Weights of a small sound classifier: 26041 training examples.
Rows from block 2 of a small sound classifier, named by matrix and row number. Rows with one number within an expert belong to one neuron, the router's apart. Each number is 128 + 24 x the weight over its row's rms, rounded and kept within 0 to 255. All counts start at 0.
Before each expert's rows are labels from the 100 clips, of 14976, where the router gives the expert most weight on average: "top examples" is what is common among them. Only what is clearly more common there than usual is listed. The data: acted Russian speech (Dusha). In brackets: how many of the 100.
# router: router (model.blocks.2.mlp.router.weight, 4x192, trained with AdamW), inputs 96-191
# up: expert up (model.blocks.2.mlp.up, 4x96x192), inputs 96-191
# down: expert down (model.blocks.2.mlp.down, 4x192x96, transposed), outputs 96-191

# expert 3
top examples: emotion: positive (97)
router.3 [172 159 121 137 144 100 126 161 132  75 129 126 132 120 130 144 127 120 141 144 122 142  89 159 116 155 120 124 144 136 125 104 161 104  70 122 130 165  96 126 116  98 146 101 155 129 150 142 109 113 122 120 127 123 140 122 124 117  97 115 143 125 111 182 140 106 123 108 110 114 143  98 114  83 103 119 107 153 114  96 104 154 169 109 107 135 142 136 135 127 180 119 121  89  98 133]
up.4 [148 112 128 149 120 102 106 121 185 101 124 135 144 174 120 137 132 111 122 136 131 104 133 126 126 166 127  70 139 134 158 113  93  88 115 147 130 122  93 145 105 111 111  89 148  92 153 113  80 110 120 149 150 131  91 138 134 135 211  59  87 133 144 172 105 130 135 148 106 146 110 133 129  83 123 121  70 126 109  98 154 157 170 140 120 103 109 142 112 130 158  92 105 114 128 101]
down.4 [ 95  85 100 126 107 186 116 133 103 145 139 145 170 126 126 156 137 138 148 119 105 158 152 134 121  94 115 103 134 169 158 142 155 105 130 122 145 113 116 147 124 138 142 164 148 157 146 144 141 131  98 129 120 117 163 147 170 114 114 182 117 136  86 118 140 111 152 104 141 134 184 117 161 117 155  77 120 127 140 158 152 123 152  93  97 153 130 101 126 131 154 147 125 126 139 181]
up.5 [118 120 106 147 128 127 115 134  99 103 160  82 172 128 176 125 136 131 136 103 132 112  99 133 124 146 145 100 136 113 154 124 103 109 113  81 166 101 109 143  85 145 112 196  75 151 126 139 121 135 146 117 139 139 108 134 105 117 136 139 114 155 126 114 130 151 100 134 121 121 109 116 100 150 155 138 132 129 164 170 171 130 138 123 150 150 110 123 114  93  89 114  99 110 130 160]
down.5 [148 101 139 117  91 150 168 151 175 122 122 105 163 131 138 137 164  97 134 136 107 163 149 101 124 112 105 114 132 129 139 134 127  83 197 176 147 126 136 138 105 107 110 173 132 125 101 158  79 121 139 120 119 132  96 114 131 173 155 149 152 128 120 175 109 126 123 156  67 101 150 146 139 139 122  99 131 116 141 127 165 134 161 130 113 128 143 125 152 165 107 135 122  80 118 112]
up.6 [155 142 120 129 147 106 124 145 104 106 135 153 124 101 104 107 120 102 133 123 168 101  70 133 136 152 145 153 171 114 139 123 110 139 122 104 114 111 132  72 146 123 115 143 118 143 120 103 154 128 148  97 142 110 152  87 156 105 154 170 160  61  84 139 134 106 115 116 140 145 127 152  84 126 147 133 113  77  83 119 106 148 100 141 138 139 121  73 105 137 121 128 119 137 111 180]
down.6 [171 152 171 127 139 119 100 116 119 157 119  89  94 164 157 126 127 105 121 104 115 110 185 155 112 157 105 166 161 124 165 149 119 179 144 110 100 128 108 134 152 131 133  94 141 161 133 136 144 125 101 120 118 124 135  87 155 124 130  83 114 120 140 115  90 140 101 147  94 119 160 147 140 131 121 140 119 129 127 103 125 126  76 167 108 122 130 128 119 130 130 196 137 131  96 163]
up.7 [136 149 128 140 145 111  93 105 112 132 140 157 127 154 137 110 100 157 138 144 118 143 163 148 141  75 130 153 180 138 128 114 131 140  87 162 146 142 131  87 104 113 131 151 118 128 146 125 150 110 178 154 125 124 120 121 124 141 110 138 108 158 133 181 120 128  95 137 134 116 119 160 134 105 156 139 109 123 130 143 146  91 199 122 120 109 117 151 103 122  99  96 157 117 127 124]
down.7 [ 99 124 135  79 150 192 148 142 120 109  92 144 134 125 112 153 148 138 131 106 139 104  94 108 128 151 101  88 129 132 131 110 118 162 159 126 123  96  77 138 126 105 112 158 118 136 139 153 121 128  84  82 139 126 116 161 137 151  74 160 117 126 154 156 145 119 146 113 147 105 139 128 112 110 127 122 140 129 147 121 131 118 107 131 128 107 121  66 160 114  88 124 137 151 114 125]
up.8 [101 155 128 157 104 112 133 121 143 112 132  95 164 142 142 122 104 152 134 123 181 139 143 106 122 131 148 114 145 110  95 112 158 143  98 124 137 126 119 133 109 129 115 146 118 115  86 158  99 105 159 131  69 108 120 134 139 123 100 124 143 152 172 156  98 107  79 120 149 138 136 113 126 131 111 121 127 149 159 156 140 147 124 110 127 134  71 122 105 141 131 131  62 133 115  91]
down.8 [160 125  45 179 147 144 184 114 137 143 125 118 129 124 157 141 136 141 138 130 149 107 102 108 108 120 129 136 123 150 116 123 155 103 149 147 173 126 100  99 115 157 158 158 105 112  90 143 105 138 149 135 127 139  94 135 136 102 114 135 122 126 109 122 114 139 174 149 156 111 100 109 100 115 103 132  96 164 106  88 124 132 111 126 108 132 103 133 204 104 158 137 125 170 125 131]

# expert 0
top examples: emotion: sad (99)
router.0 [152 158 173 189 140  85 135 152  60 133  92 141 149 148 185 108 124 135 123 160 138 166 121 111  92 148 172 144 180 143 154 115 119 113 107 178 149 147 126 112 146 109 141 126  91 135 112 145  97 163 120 140 144 129 167 150 114 121 136 135 111 121 141  93 128 141 129 132 128 103 110 173 103 108 167 128  94 107 103 123 127 116 127 100 153 115 105 113 157 119 177 112 123 128 112  87]
up.4 [147 109  61 111  70 126 152 143 117 163  68 174 135 101 135 102 129 130 100  79 131 106 127 128 126  75 120 163 133 125 106 164 115 159 142 108 110 144 107 161 150 139 159 125 156  95 132 115 125 142 122 140  91 126 129 117 105 111 102 120 161 111 116 131 131 112 147 133 147 142 144 103 140 157 108 169  89 122 124 140 159 119 146 132 101 144 148 106 163  97 117 173 110 127 103 106]
down.4 [102 138 190 101 145 125 146 106  98 116 143 121 154 126 109 152  84  97 155 153 136 108 121 119 110  99 122 105 181 131 112 100 179 128 131 104 101 114 128  97 101 102 137 135 121 116 133 102 138 128 160 142 149 105 115 109 137 109 145 150 146 115 120 131 117 133 130 138 115 117 124 107 146 116 119 146 132 115 164 155 101 109 129 105 103 130 111 143 122 184 119 176 128 124 130 142]
up.5 [132 156 111 133 117 130 101 113  96 128 167 149 142 136 100 144 144 133  95 113 149  99 114 112 200 126 128 137 118 111 180 134 117 117 115  62 145 132 115 123 132 126 148 103 129 144 118  97 173 142 156 167 135 158 115 112 124 144 181 152 102 108 150 100 185 162  93 113 105 103 115 137 128 102 114 119 118 116 133 124 129 131 177 124 161 142  83  98 133 159 143 130 102 126 121 150]
down.5 [119 139  86 127 121 113  73 134 121  91  97 172 123 125 133 193 134 139 176 127  97  98 168 124 102 119 118 143 157 126 142 157 133 124 171 147 152 102 130 153 127 111 141 110 145 145 123 120 124 157  73 123 125 131 163 162  63 149 140 166  96 121 132 124  98 122 113 178 120 125 129 133 171 116 134 121 108 136 120 138 137 101  93 117 120 158 104 156 137 112 128 112 144 146 110 162]
up.6 [172 138 135 140 123 129 110 140 129 128 125 150 122 121 158 138 133 104 165 140 114 188  99 162 109 133 132 141 154 123 121 120 159  85 145 106 126 107  97 124  90  93  99  75 195 137 157 133 140 145 132 137 157 146 140 172 106 124  74 106 132 111 127 143 133 123 135  97 139 168 142 145 115 132 149 159 122 136 124 112 150 127 123 114 132 113 128 125  75 103 129 139  80 155 114 135]
down.6 [109 126 144 135 113 126 179 143 138 104  94 106 150 114 124 118 145 136 153 108 159 118 107 126 121 104 155 180 122 168 135  78 116 196 170 147 180 132 126 136 119 127 138 148  98  95 105 129 144 137 131 136  89 141 124 109 137 133 149 160 119 108 141 201 128 131 106 152 163 153 124 116 121 171 103 142 105 101  70 145 142 152  93 125 135 135 143 134 153  76 124 115 138 153 111 126]
up.7 [127 167 141 173 160 162 167 183  80 114 129 122 141 125 136 126 127 159 117  90 125 144 118 113 168  93 107 152 153 128 114 139 118 120 125 113 151 141 113 129 153 114 157 108 143 134 156 120 100 115 112 100 161 136  98 123 141 147 163  90  80 112  88 131 152 101  97 127 150 127 141 137 147 128 141 102 121 111  90 125 139 165 145  94 130 128 132 118 164 152 124 130  95  98 106 140]
down.7 [156 114  95 104 126 143  91 152 134 137  97 149 150 110 134 114 130 144  99 139 104 145 107 135 112 129 151 102 134 110 151 101 124 155 154 119 120 147 147 148 119 131 117 109 162 102 168 106 112 128 116 123 136 152 131 118 186 120  88 152 104 114 158 157 188 127 146 130 134 120 140 102 111  83 142 155  95 156 151 139 147 114 186 120 125 114 108 136 107 143 125 152 180 137 146 139]
up.8 [147 129 138 125 105 135 142 157 106 127 135 151 125 106 117  97  98 113 104 116 127 132 131 135  94 153 139 121 165  98 138  91 144 176 171 114 143 147 144 149 120 123 119  95  90 139 154 131 154 124 108 134 143 132 121 134 119 131 146 133 186 158 153 112 105 115 136 119 134 138 101 116 163 140 135  62 160 113  95 171 126 149 145 147 107 125 123 150 126 126 116 193 107 123 120 165]
down.8 [113 144  83  89 135 152 132  83  71 136 158 114 138 167 144 197  91 175 109 124 147 161 109 107 144 171 136 178 141 135 107  81 136 125 144 108 116 147 141  99 103 153 123 128 147 109  59 136 114 129 154 109 103 141 134 114 148 111 155 131 100 104  88 114 134 113 133 135 132 147 138 117 137 130 156 114 110 170 119 146 132 123 106 143  95 118 137 162 168 154 162 124 127 146 148  91]

# expert 1
top examples: emotion: angry (50)
router.1 [ 88  89 100 132 153 148 104 105 162 161 139 170 111 118 124 129 142 154 108  78  99  97 150 123 164 148 140 149 106 145 122 111 117 140 157  97  82  95 142 110 144 122  90 123 131 150 133 110 135 149 127 127  98 125 110 135 146 108 159 130 119 163 158 110 117 161  93 110 138 166 118 122 172 138 118 121 136 150 118 171 122 111  82 114 140 117 116 128 121 121  74 147 176 105 124 124]
up.4 [122  76 120 111 181 118 127 122 162 107 143  99 142 129 137 130 105 110 108 119  88 127 139 142  88 125 120 140 117 140 156 151 153 156  93 138 144 163 135 120 140  86  91 119 136  94 107 142 128  87 165 104 102 121 139 163 112 135 150  96 129  87 177 118 106 114 127 116 132 104 158 119 111 159 135 104 118 115 105 142 119 120 146 132 133  97 129 134 123 114 143  92 120 159 123 130]
down.4 [ 94 144 104  94 122 141 109 127  90  88 109 110 132 107 110  92 127 111 134  94  93 148 107 113 168 135  94  99 145 127 137 131 107  90 125 148 100 109 168 121 132 164 134 105  65 145 149 145 174 149 132 114 109 139 125  98 128 137  85 107 106 149 124 160 161 120 144 106 164 157 111 131 120 111 131 115 138 126 171 105  97 135 121 128 122 161  68  92 158 137 107 147 126 111 103 140]
up.5 [113 120 113 134 143 150 164 129 126 112 112  83 142 125 174  99 146 127 163 165 152 150 101 118 114 167 102 124 161 145 138 174 180 105  87 122 155 143 132 201 144 153 147 117 141 100 167 116 133 133 155 136 109 125 124 103 160 158 119 114 126  92 108 130 126 125 122 125 140 132  92 116 109 137 140 147 144 156 153 117  85 137  95 136 126 120  94 111  99 107 152 121 139 136 130 121]
down.5 [168 135 134 124  86 111 175 121 140 103  90 147 119 109 149 112 129 142  85 141 154  95 155 146 102 143 102  86 128  98  99 160 144 131 113 109  86 152 108 111 113 149 109 102 141 120  97 141  96 127 166 140 193 133 145 114 137 108 151 104 150 141  80 140 119 151 147 124 134 108 114 171 135 151 139 120  92 118 156 162 146 116 120 126  93  80 104 117 135 129 111  74 136 143 108 109]
up.6 [140 149 180 141 106 128 128 152 126 104 134 131 109 154 113 145 131 103 125 118 155 103  76 134 159  65 126 159 140 138 122 123 195 122 107  99 131 126 129 130 102 125 154 158 148 156 115 148 102 150 152 117 133 128 120 134 132 107 114 113 154 116 105 126 154 117  70 144 153 110 107 145 122 170 144 167 159  71 152  81  94 154 176 130 154  91 125 121  90 119 116 149 152 127 113 148]
down.6 [ 87  93 177 120  75 146 128 110 163 109 131 119 145 137 109 173 143 165 155 110 130 146 151 145  90 143  89  92 125 153 113 132 105 121 110 155 125 111 116  84 157 105 124  90  87 108  96 118 114 134 110 146 136 118 155 124 131 117 107 150  74 162 157  68  85 152 114  92 178 113 128 111 133 126  66 112 162 104 171 145 118 139 130 137 155 146 128 135 165 114 117 159 101 101  99 111]
up.7 [145  84 132  88 131  83 141 124 100 110 147 110 131 154 170 141 140 157  98 114 147 162 107 133 136 120 140 137 106 136 128 161 104  90 122 139 128 107 137 115  96 133  92 129 154 107  89 108 103 136 125 103  98 107 137 171 132 130 150 171 107 125 123 112 114  98  93 139 128 154 149 114 107 111 130 142 146 117 102  92 139  85  94 116 157 139 151 131 125 127 109 130 120 152 133 168]
down.7 [ 96 132 103 137 152 136 129 102 109 128 137  94 147 135 120 170 144 113 127 115  99 171 101 151 113 164  99 130 138 110 116 123  84 145 125 102 145 106 118 111 114 145 133 144 151 123 124  85 149 145 164 188 111 144  88 157 141 148 148 124 167 113  99 113 131 105 148 191 136 116 127 109 102 138 114 126 134 157  72 184 135 135 143  91 111 150 131 146 129 166 147 123 139 109 143  93]
up.8 [119 137 130 116 149 114  91 135 111 160 131 121 139 127 101 143 120  74 148 149 149 136 126 185  97 121 135 136 144  91 112 119 131 162 148 132 159 128 125 160 107  93 109 163 104 153 106 123 110 104 137 135  98 136 153  88 147 167 159 108 160 125 145  92 126 135  68 105 136 148 103 139 101 126 160 130 113 107 154 123 181 152 141  93 141 136 146 146 149 140 143 109 124 123 147 159]
down.8 [117  96  79 100 136 174 150 111 104  83 123 124 122 175 113 148 133 129 166 132 178  97 128 109 133 147 145 143  93 105 161 115 102 136 123 157 112 135 147  98 134 130 117  91 181 108 130 109 163 110  52  81 127 150 132 136  73 144 132 109 130 140 123  94 147 107 129 125 104  96 119 137 112  87 133 140 130 151 147 148 139 156 142 137 122 130 136 143 152 142 105 127 124 120  88 108]