config = dict(
    model='sound classifier',
    n_mels=40,
    targets=['emotion'],
    num_classes=4,
    arch='conformer',
    head_dim=32,
    num_experts=4,
    expert_mlp_ratio=0.5,
    shared_expert=True,
    label_smoothing=0.05,
    beta1=0.95,
    shampoo_beta=0.95,
    eps=1e-08,
    one_sided=False,
    adamw_lr_other_params=0.0022,
)
Rows from block 9 of a small sound classifier, named by matrix and row number. Rows with one number belong to one neuron. Each number is 500 + 50 x the weight over its row's rms, rounded and kept within 0 to 999. All counts start at 0. Numbers have three digits each.
After each neuron's rows are labels from the 100 clips, of 14976, where the neuron reaches its highest value: "responds to" is what is common among them. Only what is clearly more common there than usual is listed. The data: acted Russian speech (Dusha). In brackets: how many of the 100.
# fc1: first MLP up (model.blocks.9.ff1.fc1.weight, 1152x192), inputs 96-191
# fc2: first MLP down (model.blocks.9.ff1.fc2.weight, 192x1152, transposed), outputs 96-191

fc1.31:576543469631459518516514489490478349375475607508501469469456420486521460567582441610581478457533483489460581491584491409432537559538432436569385550496533448489495517525502444426562481465494459446520473477457493559485341488490496500528545503607476565506524489468505542508418509333576524481
fc2.31:404485491521524492502477427502462525396473533458523494519512504433416489517413574459486518526557516422524441475439447472560429560492550417505414485534544473483488436559431398504462482470455401462453478486520509448495503418492499472500508441544476419535529491414401382523511470515424530505
responds to: emotion: angry (93)

fc1.81:574512442475467485528506476570530494443455463444494559580491460586460481432507523475584459497558549591497560481478492549429460557501525432523480474455410483513491478528581469469495449458527429483426579486413560448501559463512535480358486489523505535437419456370485501488525498589522454306
fc2.81:465476482600521555537538544428530496572482515537495541422558485525502521533486417487469591456534461418481411569475485470498547511514461623497506466485575495470507487437460468510493525506410553475482429561492433467429519577535432488626459591506558574540615527513533499579512462444457526637
responds to: emotion: neutral (94)

fc1.393:410521593505479568382485534510499582529502504605478495444481551535522583408546502442398531487456451447514569573593515486471557465486424514526431499492574445454538423534551529488412504494513509489526512469517541476529382505447493502478514554420511617551555527495470432519543512490457495345
fc2.393:554495467465550476547519453516479496525465492409491516524541417487465505440402495479549475551496548512469392438425452492494464482527519462496571476488419462540499508517582450476529492513458498468476535509555546449515480552514522603588539493483512352496498514518500489434484534536515526651
responds to: emotion: positive (39)

fc1.694:497533466553467411465493500447477571524472456442519519503479519487496473494445494557515437453502478507508462531514467531510497534547507583470457581458520504504474521468529476553552485485489463475407445455500433465521514474498498468497511491423601531455434457476518711520439456620540498522
fc2.694:519501510505505515451490527520473538427558495480486511539525461544413407448514469520520501532570559415370483294389500476528471562538556542467588577515405480433487460496393498524429414526526506542440428538472511557445527494425449535477429537476417451512441578537465494519407534468475515484
responds to: emotion: neutral (70)

fc1.252:458498442491444471475577525476535622550526464588490553524461535522411495448566396386437570526464553528507476551547462442559487522446505541488531485512554524598481446571491530503470570453574476484458564472488479461578404432549524549504410489489535342545551488444484398439481489430423463505
fc2.252:498534480532530491530463464508371451425434522487609509445449501511489517459430508547458517495532467523478429498461429491577505478464508475543526442509466555390585593510555487477564564495431533471490466523558464437415509494473491510544388508621473501455483493552506489500464509502501546503
responds to: emotion: positive (55)

fc1.45:545482407565475454476507483474535488526512430550483569447492489453472413547419515596565481478463500522521503550489463487441506490533499569505508510460484437576435536457478523568495503467484407491450502407448417433440492521450495469436508502506569567501451484464602540429441543607537432544
fc2.45:471536527532488580482519548559546533454484514478575499577543541549417549438509474580471546581523537509423493384413497477567483596550514474375527561456469502456459408448467476509504521552581501545497472593534472531466567434458501483583500541559385489497485580508520468478365531491468568548
responds to: emotion: neutral (89)

fc1.564:462508548434445360521550559466522561480552545491521440518486465477449535419567487523432524507493538531532446455498556575505508548499479542587487541542473525612491475510472464454454547500472500471585461471453527561393469520512519573652495489505489520550617540453431419520527514424553507503
fc2.564:520485500566435575506483479516554383483495418562493545465502552560497471487455551460509437493457501485471574558409474379562457509542520477447523492504477480473494561479490495494484495530560488544510501546635464487578516467466574441318501539491492462556454452499534503461464571571481510489
responds to: emotion: angry (40)

fc1.630:526547513501474596461473477500475457453512507518492499469552595512463561537568532482461486563467509502499540477689471443454455520484510558503453500476476493461451503481522604452628547552479497488562526508490495495465611503495581475567541519515478551555427476531535393490444559413485492494
fc2.630:483428548562510508502463573509499604520524548541470541487571422519563449514433540532530515529559496487488530486341522533575504436452470400515582494464540457470531445519383433475448452493536495562460498521503552517510472548435472463456504500540502486485503522429461535523498526636527481524
responds to: emotion: angry (61)

fc1.461:545567461477462534601565376447541552529464495425485521453483502533482406462554516537490540470520487439419451649493507600469547555428487494485436480432607465502468472500486485540515456467526504474530476476468437525541597476508521512502457448385492622453568519534534512537529531531444542481
fc2.461:457568425573520513556548543406536476538567455499576432550501590463470528552403486610501514579541585510584498471452544514477423525530545466559554498569480499494421478482510417500465576471504484512484495589464514526429417477513523577423483531514506455474452476498503607531493571585565519574
responds to: emotion: neutral (93)

fc1.721:575489467495472494491543414441501457475436452557490494551463543477472522540401455523392545538484461611644442473482553460547465518479529471541537505455526473649523565457512518549515448448480501427488562442507514529520569501460437445461457489486535491551536471445481513435505560499498447448
fc2.721:521541548548472484514528545579538511559482514485534419512515459486508510510513505498610442502558486419361557572486457544486510551580560548482398540492410572373506473416555452530481529598513509500490502611495479424461498473519533481514531515535460547473494462539528501468469418550485533518
responds to: emotion: angry (41)

fc1.622:481580468500432574472610530522542515556438522468493505494507453465534452454518528569521549461526550397485479486584557653450423469540577471588517464492500386508443409452564510491482458486524466503473478484452424468488659439511543550519485457441445470452495459492544441533429546621542450554
fc2.622:387491407467508519501381447461541489592434566524546498456550573515421467505502473443523481520484563580527414528508460483525488494508470452569416478466522522552484577461398407450552494489466547447456486566492490531459441611547460377446464611512573517493459491495497560441490460404465500442
responds to: emotion: angry (96)

fc1.637:485462466489523435462527549549513362530582469415463531514504494418472482492525516478542525508574488430427541520616472520488569462540472442493506493534577534507493534556453609485577467605508497433555522492500531471472533456454529467558521430495491479458473496483503426583480566589460485442
fc2.637:510486509483472583456520508498481626440470618519533455475539479520490489524505506474476477474496550678479491473449465487535499463515503593569490511460499400557482492517373467533414495428527489442394494469446433508486475433545511398412451571512492508549483530424491484455495478415537510578
responds to: emotion: positive (41)

fc1.699:487447499510490474452536588479516589545504342556494488508518513473536466485462513482382504449507523593492513562572475526376438468430504541467441494486499391535558394488506513507487491500432456495495547310476541587478581606466455529494474535415579477517486460470530527539520563492441436415
fc2.699:442484496538559542479456452518517531448491629432564479549508575520505511509540504482485465476547477459444412465406513468545532488517567421480644479537552574564515523491464477549437442518548525515414449642577534347545446504457527456445486502580490490523446556412451545522512443516514522589
responds to: emotion: sad (81)

fc1.446:448474422430488441514498483526465423471535426436572479446522454511480420507552576445577514540551579392511534483580469469506535490494479543454569468546523461479512494528477521463484498494488523495479530515488490577501503495501524495540538511526541413501460527473608413584446591625506483502
fc2.446:530450535568447568486517567530501573525475565529396505544530544525423541452494544515432487516471421666543476501427520534513450485478521466540423484462505466550456531497484544491446449463508514418468481493452513470479540418514503442426430484460502480531531493437471540396443438424474545494
responds to: emotion: positive (51)

fc1.237:486575495573508510533558519620494510485502507551519523550538492537563408367467496442513540453483480479504534499523477471475511494558559467397415473520470411474486607511479451553533552595481502523491552536561483463490495503490548576572552545496599553500383470497498442483459542516520504429
fc2.237:501396483412486525416575448440413521544518535488425532410453536497393597589526545521482460510482494517510492476510482549590510573449459514582578512511526574504448451524482489450446507425567482447479472551430516540493521506490537491391484484522464479480510532475536456503418445463447496541
responds to: emotion: positive (51)

fc1.646:532574455459488513536547437437513509486506539584544502459517539459488527549486410470418476539543491485631492510553461570456467487501540495473484469519543450462487460508486542606534440471556479451591521497494454543543604421489491455470485510541541445433485526497512396461495490470589526505
fc2.646:531435523495549514401491511566557562481542467453448478501598468467476522473487546536639489528481538514386520527479515505584490466506543482532485545460495522523470493461476423427524493454500535512443479526520532427430515522499535461543565492497499608524446428544577604518489525556453480464
responds to: emotion: sad (70)

fc1.680:501402447470433455491482604432473538535440474440550467511485573440475508529518468621475598502458500534498486646526517551493445507530466486508515458560523515533497491491536431414528470581482538470551423470564479586500465543514442501450412505475415539477555513655555510591492434533521543497
fc2.680:513472504546456502581501493487457455423518559381437420502418504486488510452439477537468509440562484420486519428464490511518417568628514492452580477550434574440436545597497494505451339483472475586473506489410599475519497547487493474541459539504384386514467526523408510469400525519470563524
responds to: emotion: angry (39)

fc1.423:503503533550461496409506517552532470502503515560469502478473555567561546439563561425457478580500463427447491463561498421521482501471515584475544516486555512436530494520506513452528538501568477476502499569547457408561491498505529505494443413357570637486519487476467453616509449522499495533
fc2.423:504580541499572499598515483523441572463515481475508498561468385475413507503413483605506498462534573592524540540483543572461531485493485421530528472497522532544458519527539510581510496485428529477537523407496546553477417439510500506563568565667491338545464537535531539413446572454462509509
responds to: emotion: sad (64)

fc1.474:545531389529424561584500466465530440487488519472524495515463552552450495507512474547520540495441510617534481491446524573450475592537468500519515462441422500570564507440587591556471537403443562494525514506489539527479586532496477516447503400594429483498487464454515496460567427436442454459
fc2.474:437446509530516450403494503494490601480500465478476442493543524445521416528472467417519454487529492371471427481548535375546526464435518473454451547471557537449464444442401387451489522579533415451475475555465462456458455504450501490483461585468499506517512479498518476506488540531544493527
responds to: emotion: angry (56)

fc1.256:493629388446540487553573502489470546441507553492561491473464536501484631498512497450404421550488403606492504511481517637589505493494446513545473481501448629611482467498569490562439529480494472508519513495506583491503442458515501500555492461483372503492428449452521469427493494474518485547
fc2.256:475438517486488550462514482526523496536504375466448482531503516521498499428520444574547471504508578398466449485551502338471463552525586476462544463480525404428543575484423510455516556523471492494470558562539460482438580515491528522447490536528603456475600478556418525493454580478488528411
responds to: emotion: angry (47)

fc1.52:516536518490524507405522393466576466527477566458442536530501506520505455477469465501517453504513436442527457479579417614505472536567527601582456496456513542496468531552524655539536470532449484462505516518485540473546558386504516498515469448502551497493425484516486478494491476549450521468
fc2.52:501466473519498525569507619563478592407522433500498477502494513423515520437516500537575585486505563549463453496407519424489535510418513395479487470555448466503529389495466348508525486476529480449469485440510504437439435487530441476531490520599446538460493465508532519537471489418475524460
responds to: emotion: sad (63)

fc1.327:494516455502471507554559539525527478519482430431433523497504380521482407447541507542590495480519492539496510555437470560432407515351510552502474486514514447429435494525552503424486503525487505511455512437450471434531554536476530504478493428509449520524436499480546408555524586448515485429
fc2.327:370407449534511490500485492450439491555488521556546492473518570570513662507471415580494581481498494508549441483417523521500567485473485578587512519477528438540481470439494453532634505527510514439452463604433532516461492462493501547466442589435508457521497483515497502532459471438461557515
responds to: emotion: neutral (91)

fc1.181:467498475448512420472563500491518575539476456501655539567466514477472600475425540533540450551538601457503537546603408536479454511577534457465583512464537471490495509517558493515477532453435478539510525443557518479509492406506533429575517516475548515461526431488521607526447420529576474505
fc2.181:510467462468523486510568504422543501451519611480499503547472541569382503433436518596519532511479449408472487408454462544487526508597582506463547570475483559452469561611449555632527429479650511552449535572475581457442507427470472546485438568506505507564400596497494572487417518478418441499
responds to: emotion: positive (89)

fc1.184:536546464538483522457604584519493551392401484526420494577563470551466381467468500481588497521481464395535476419513518650425557457583518518506493513466457463582486486520532490577483513573470497478477564516518507440533506442484544576453497556526525566451423486440579468465505513629520456440
fc2.184:523448453511487551529452429503492420562534547482551523385471533530484625533491393511488528457468517617476532682513478407462452481475466478481484455609563531434504565425445467434572556484553503406482503446416460574422567527480461458497477487460458477514519505520467568561546477387450488481
responds to: emotion: neutral (63)

fc1.692:535550456435502460559541452454470481463528515443455491442523500514374484471502469520484454538433459560567445464575503533620552505504423518574528437542428555493464415457497582532558491491470540506535496485483508532400492465456562498631520480556452428583525451450539434443536546424538453488
fc2.692:428458506596435531423478590501477562564487529490517548529551577491583484521455489461593524542624511439484522501475520472435474516489561503465430490478527439545533551473455436439468459543490442521526513545511519478516587522524481449404472604474486594462512503541459550580492543598489472445
responds to: emotion: angry (40)

fc1.119:489575416533534547580501511514520553426486507596464536478512527529545615505452448440393542483512406494484446511512551459475483516570461480527579535481474547540538503512561509506426570479487428461455499542503536428484535519552503523487505564440458445559544426481444474483581453517500479484
fc2.119:443479530451490465452518488575431372535530489428627504506481507556407380424559509536500449486491543482462523438455444528570479479465530531447453459516479533433510522502546505465473537551473544574522528409585523501504372473441491530574501544553527552491553511572527473451406512497453529511
responds to: emotion: neutral (77)

fc1.211:558514454528522495461498504473518540496472412479544501515501544458463490548459500581530460473487483492489457628504428520464558517525472578464472591487451502467453451497573493503506496443466462518506454388484486486546519510494466454493524496487464508456501469424548624518431472626589546564
fc2.211:504486456608496488416540578473509461474517552428482500531544452600438461533484462624463502526556578438407506367374494495504482516579512581520565535526460509444476498513447460551512500597538488555427449500467498490465505471437430538498453561445440478552460596539498512505409509492490559508
responds to: emotion: neutral (94)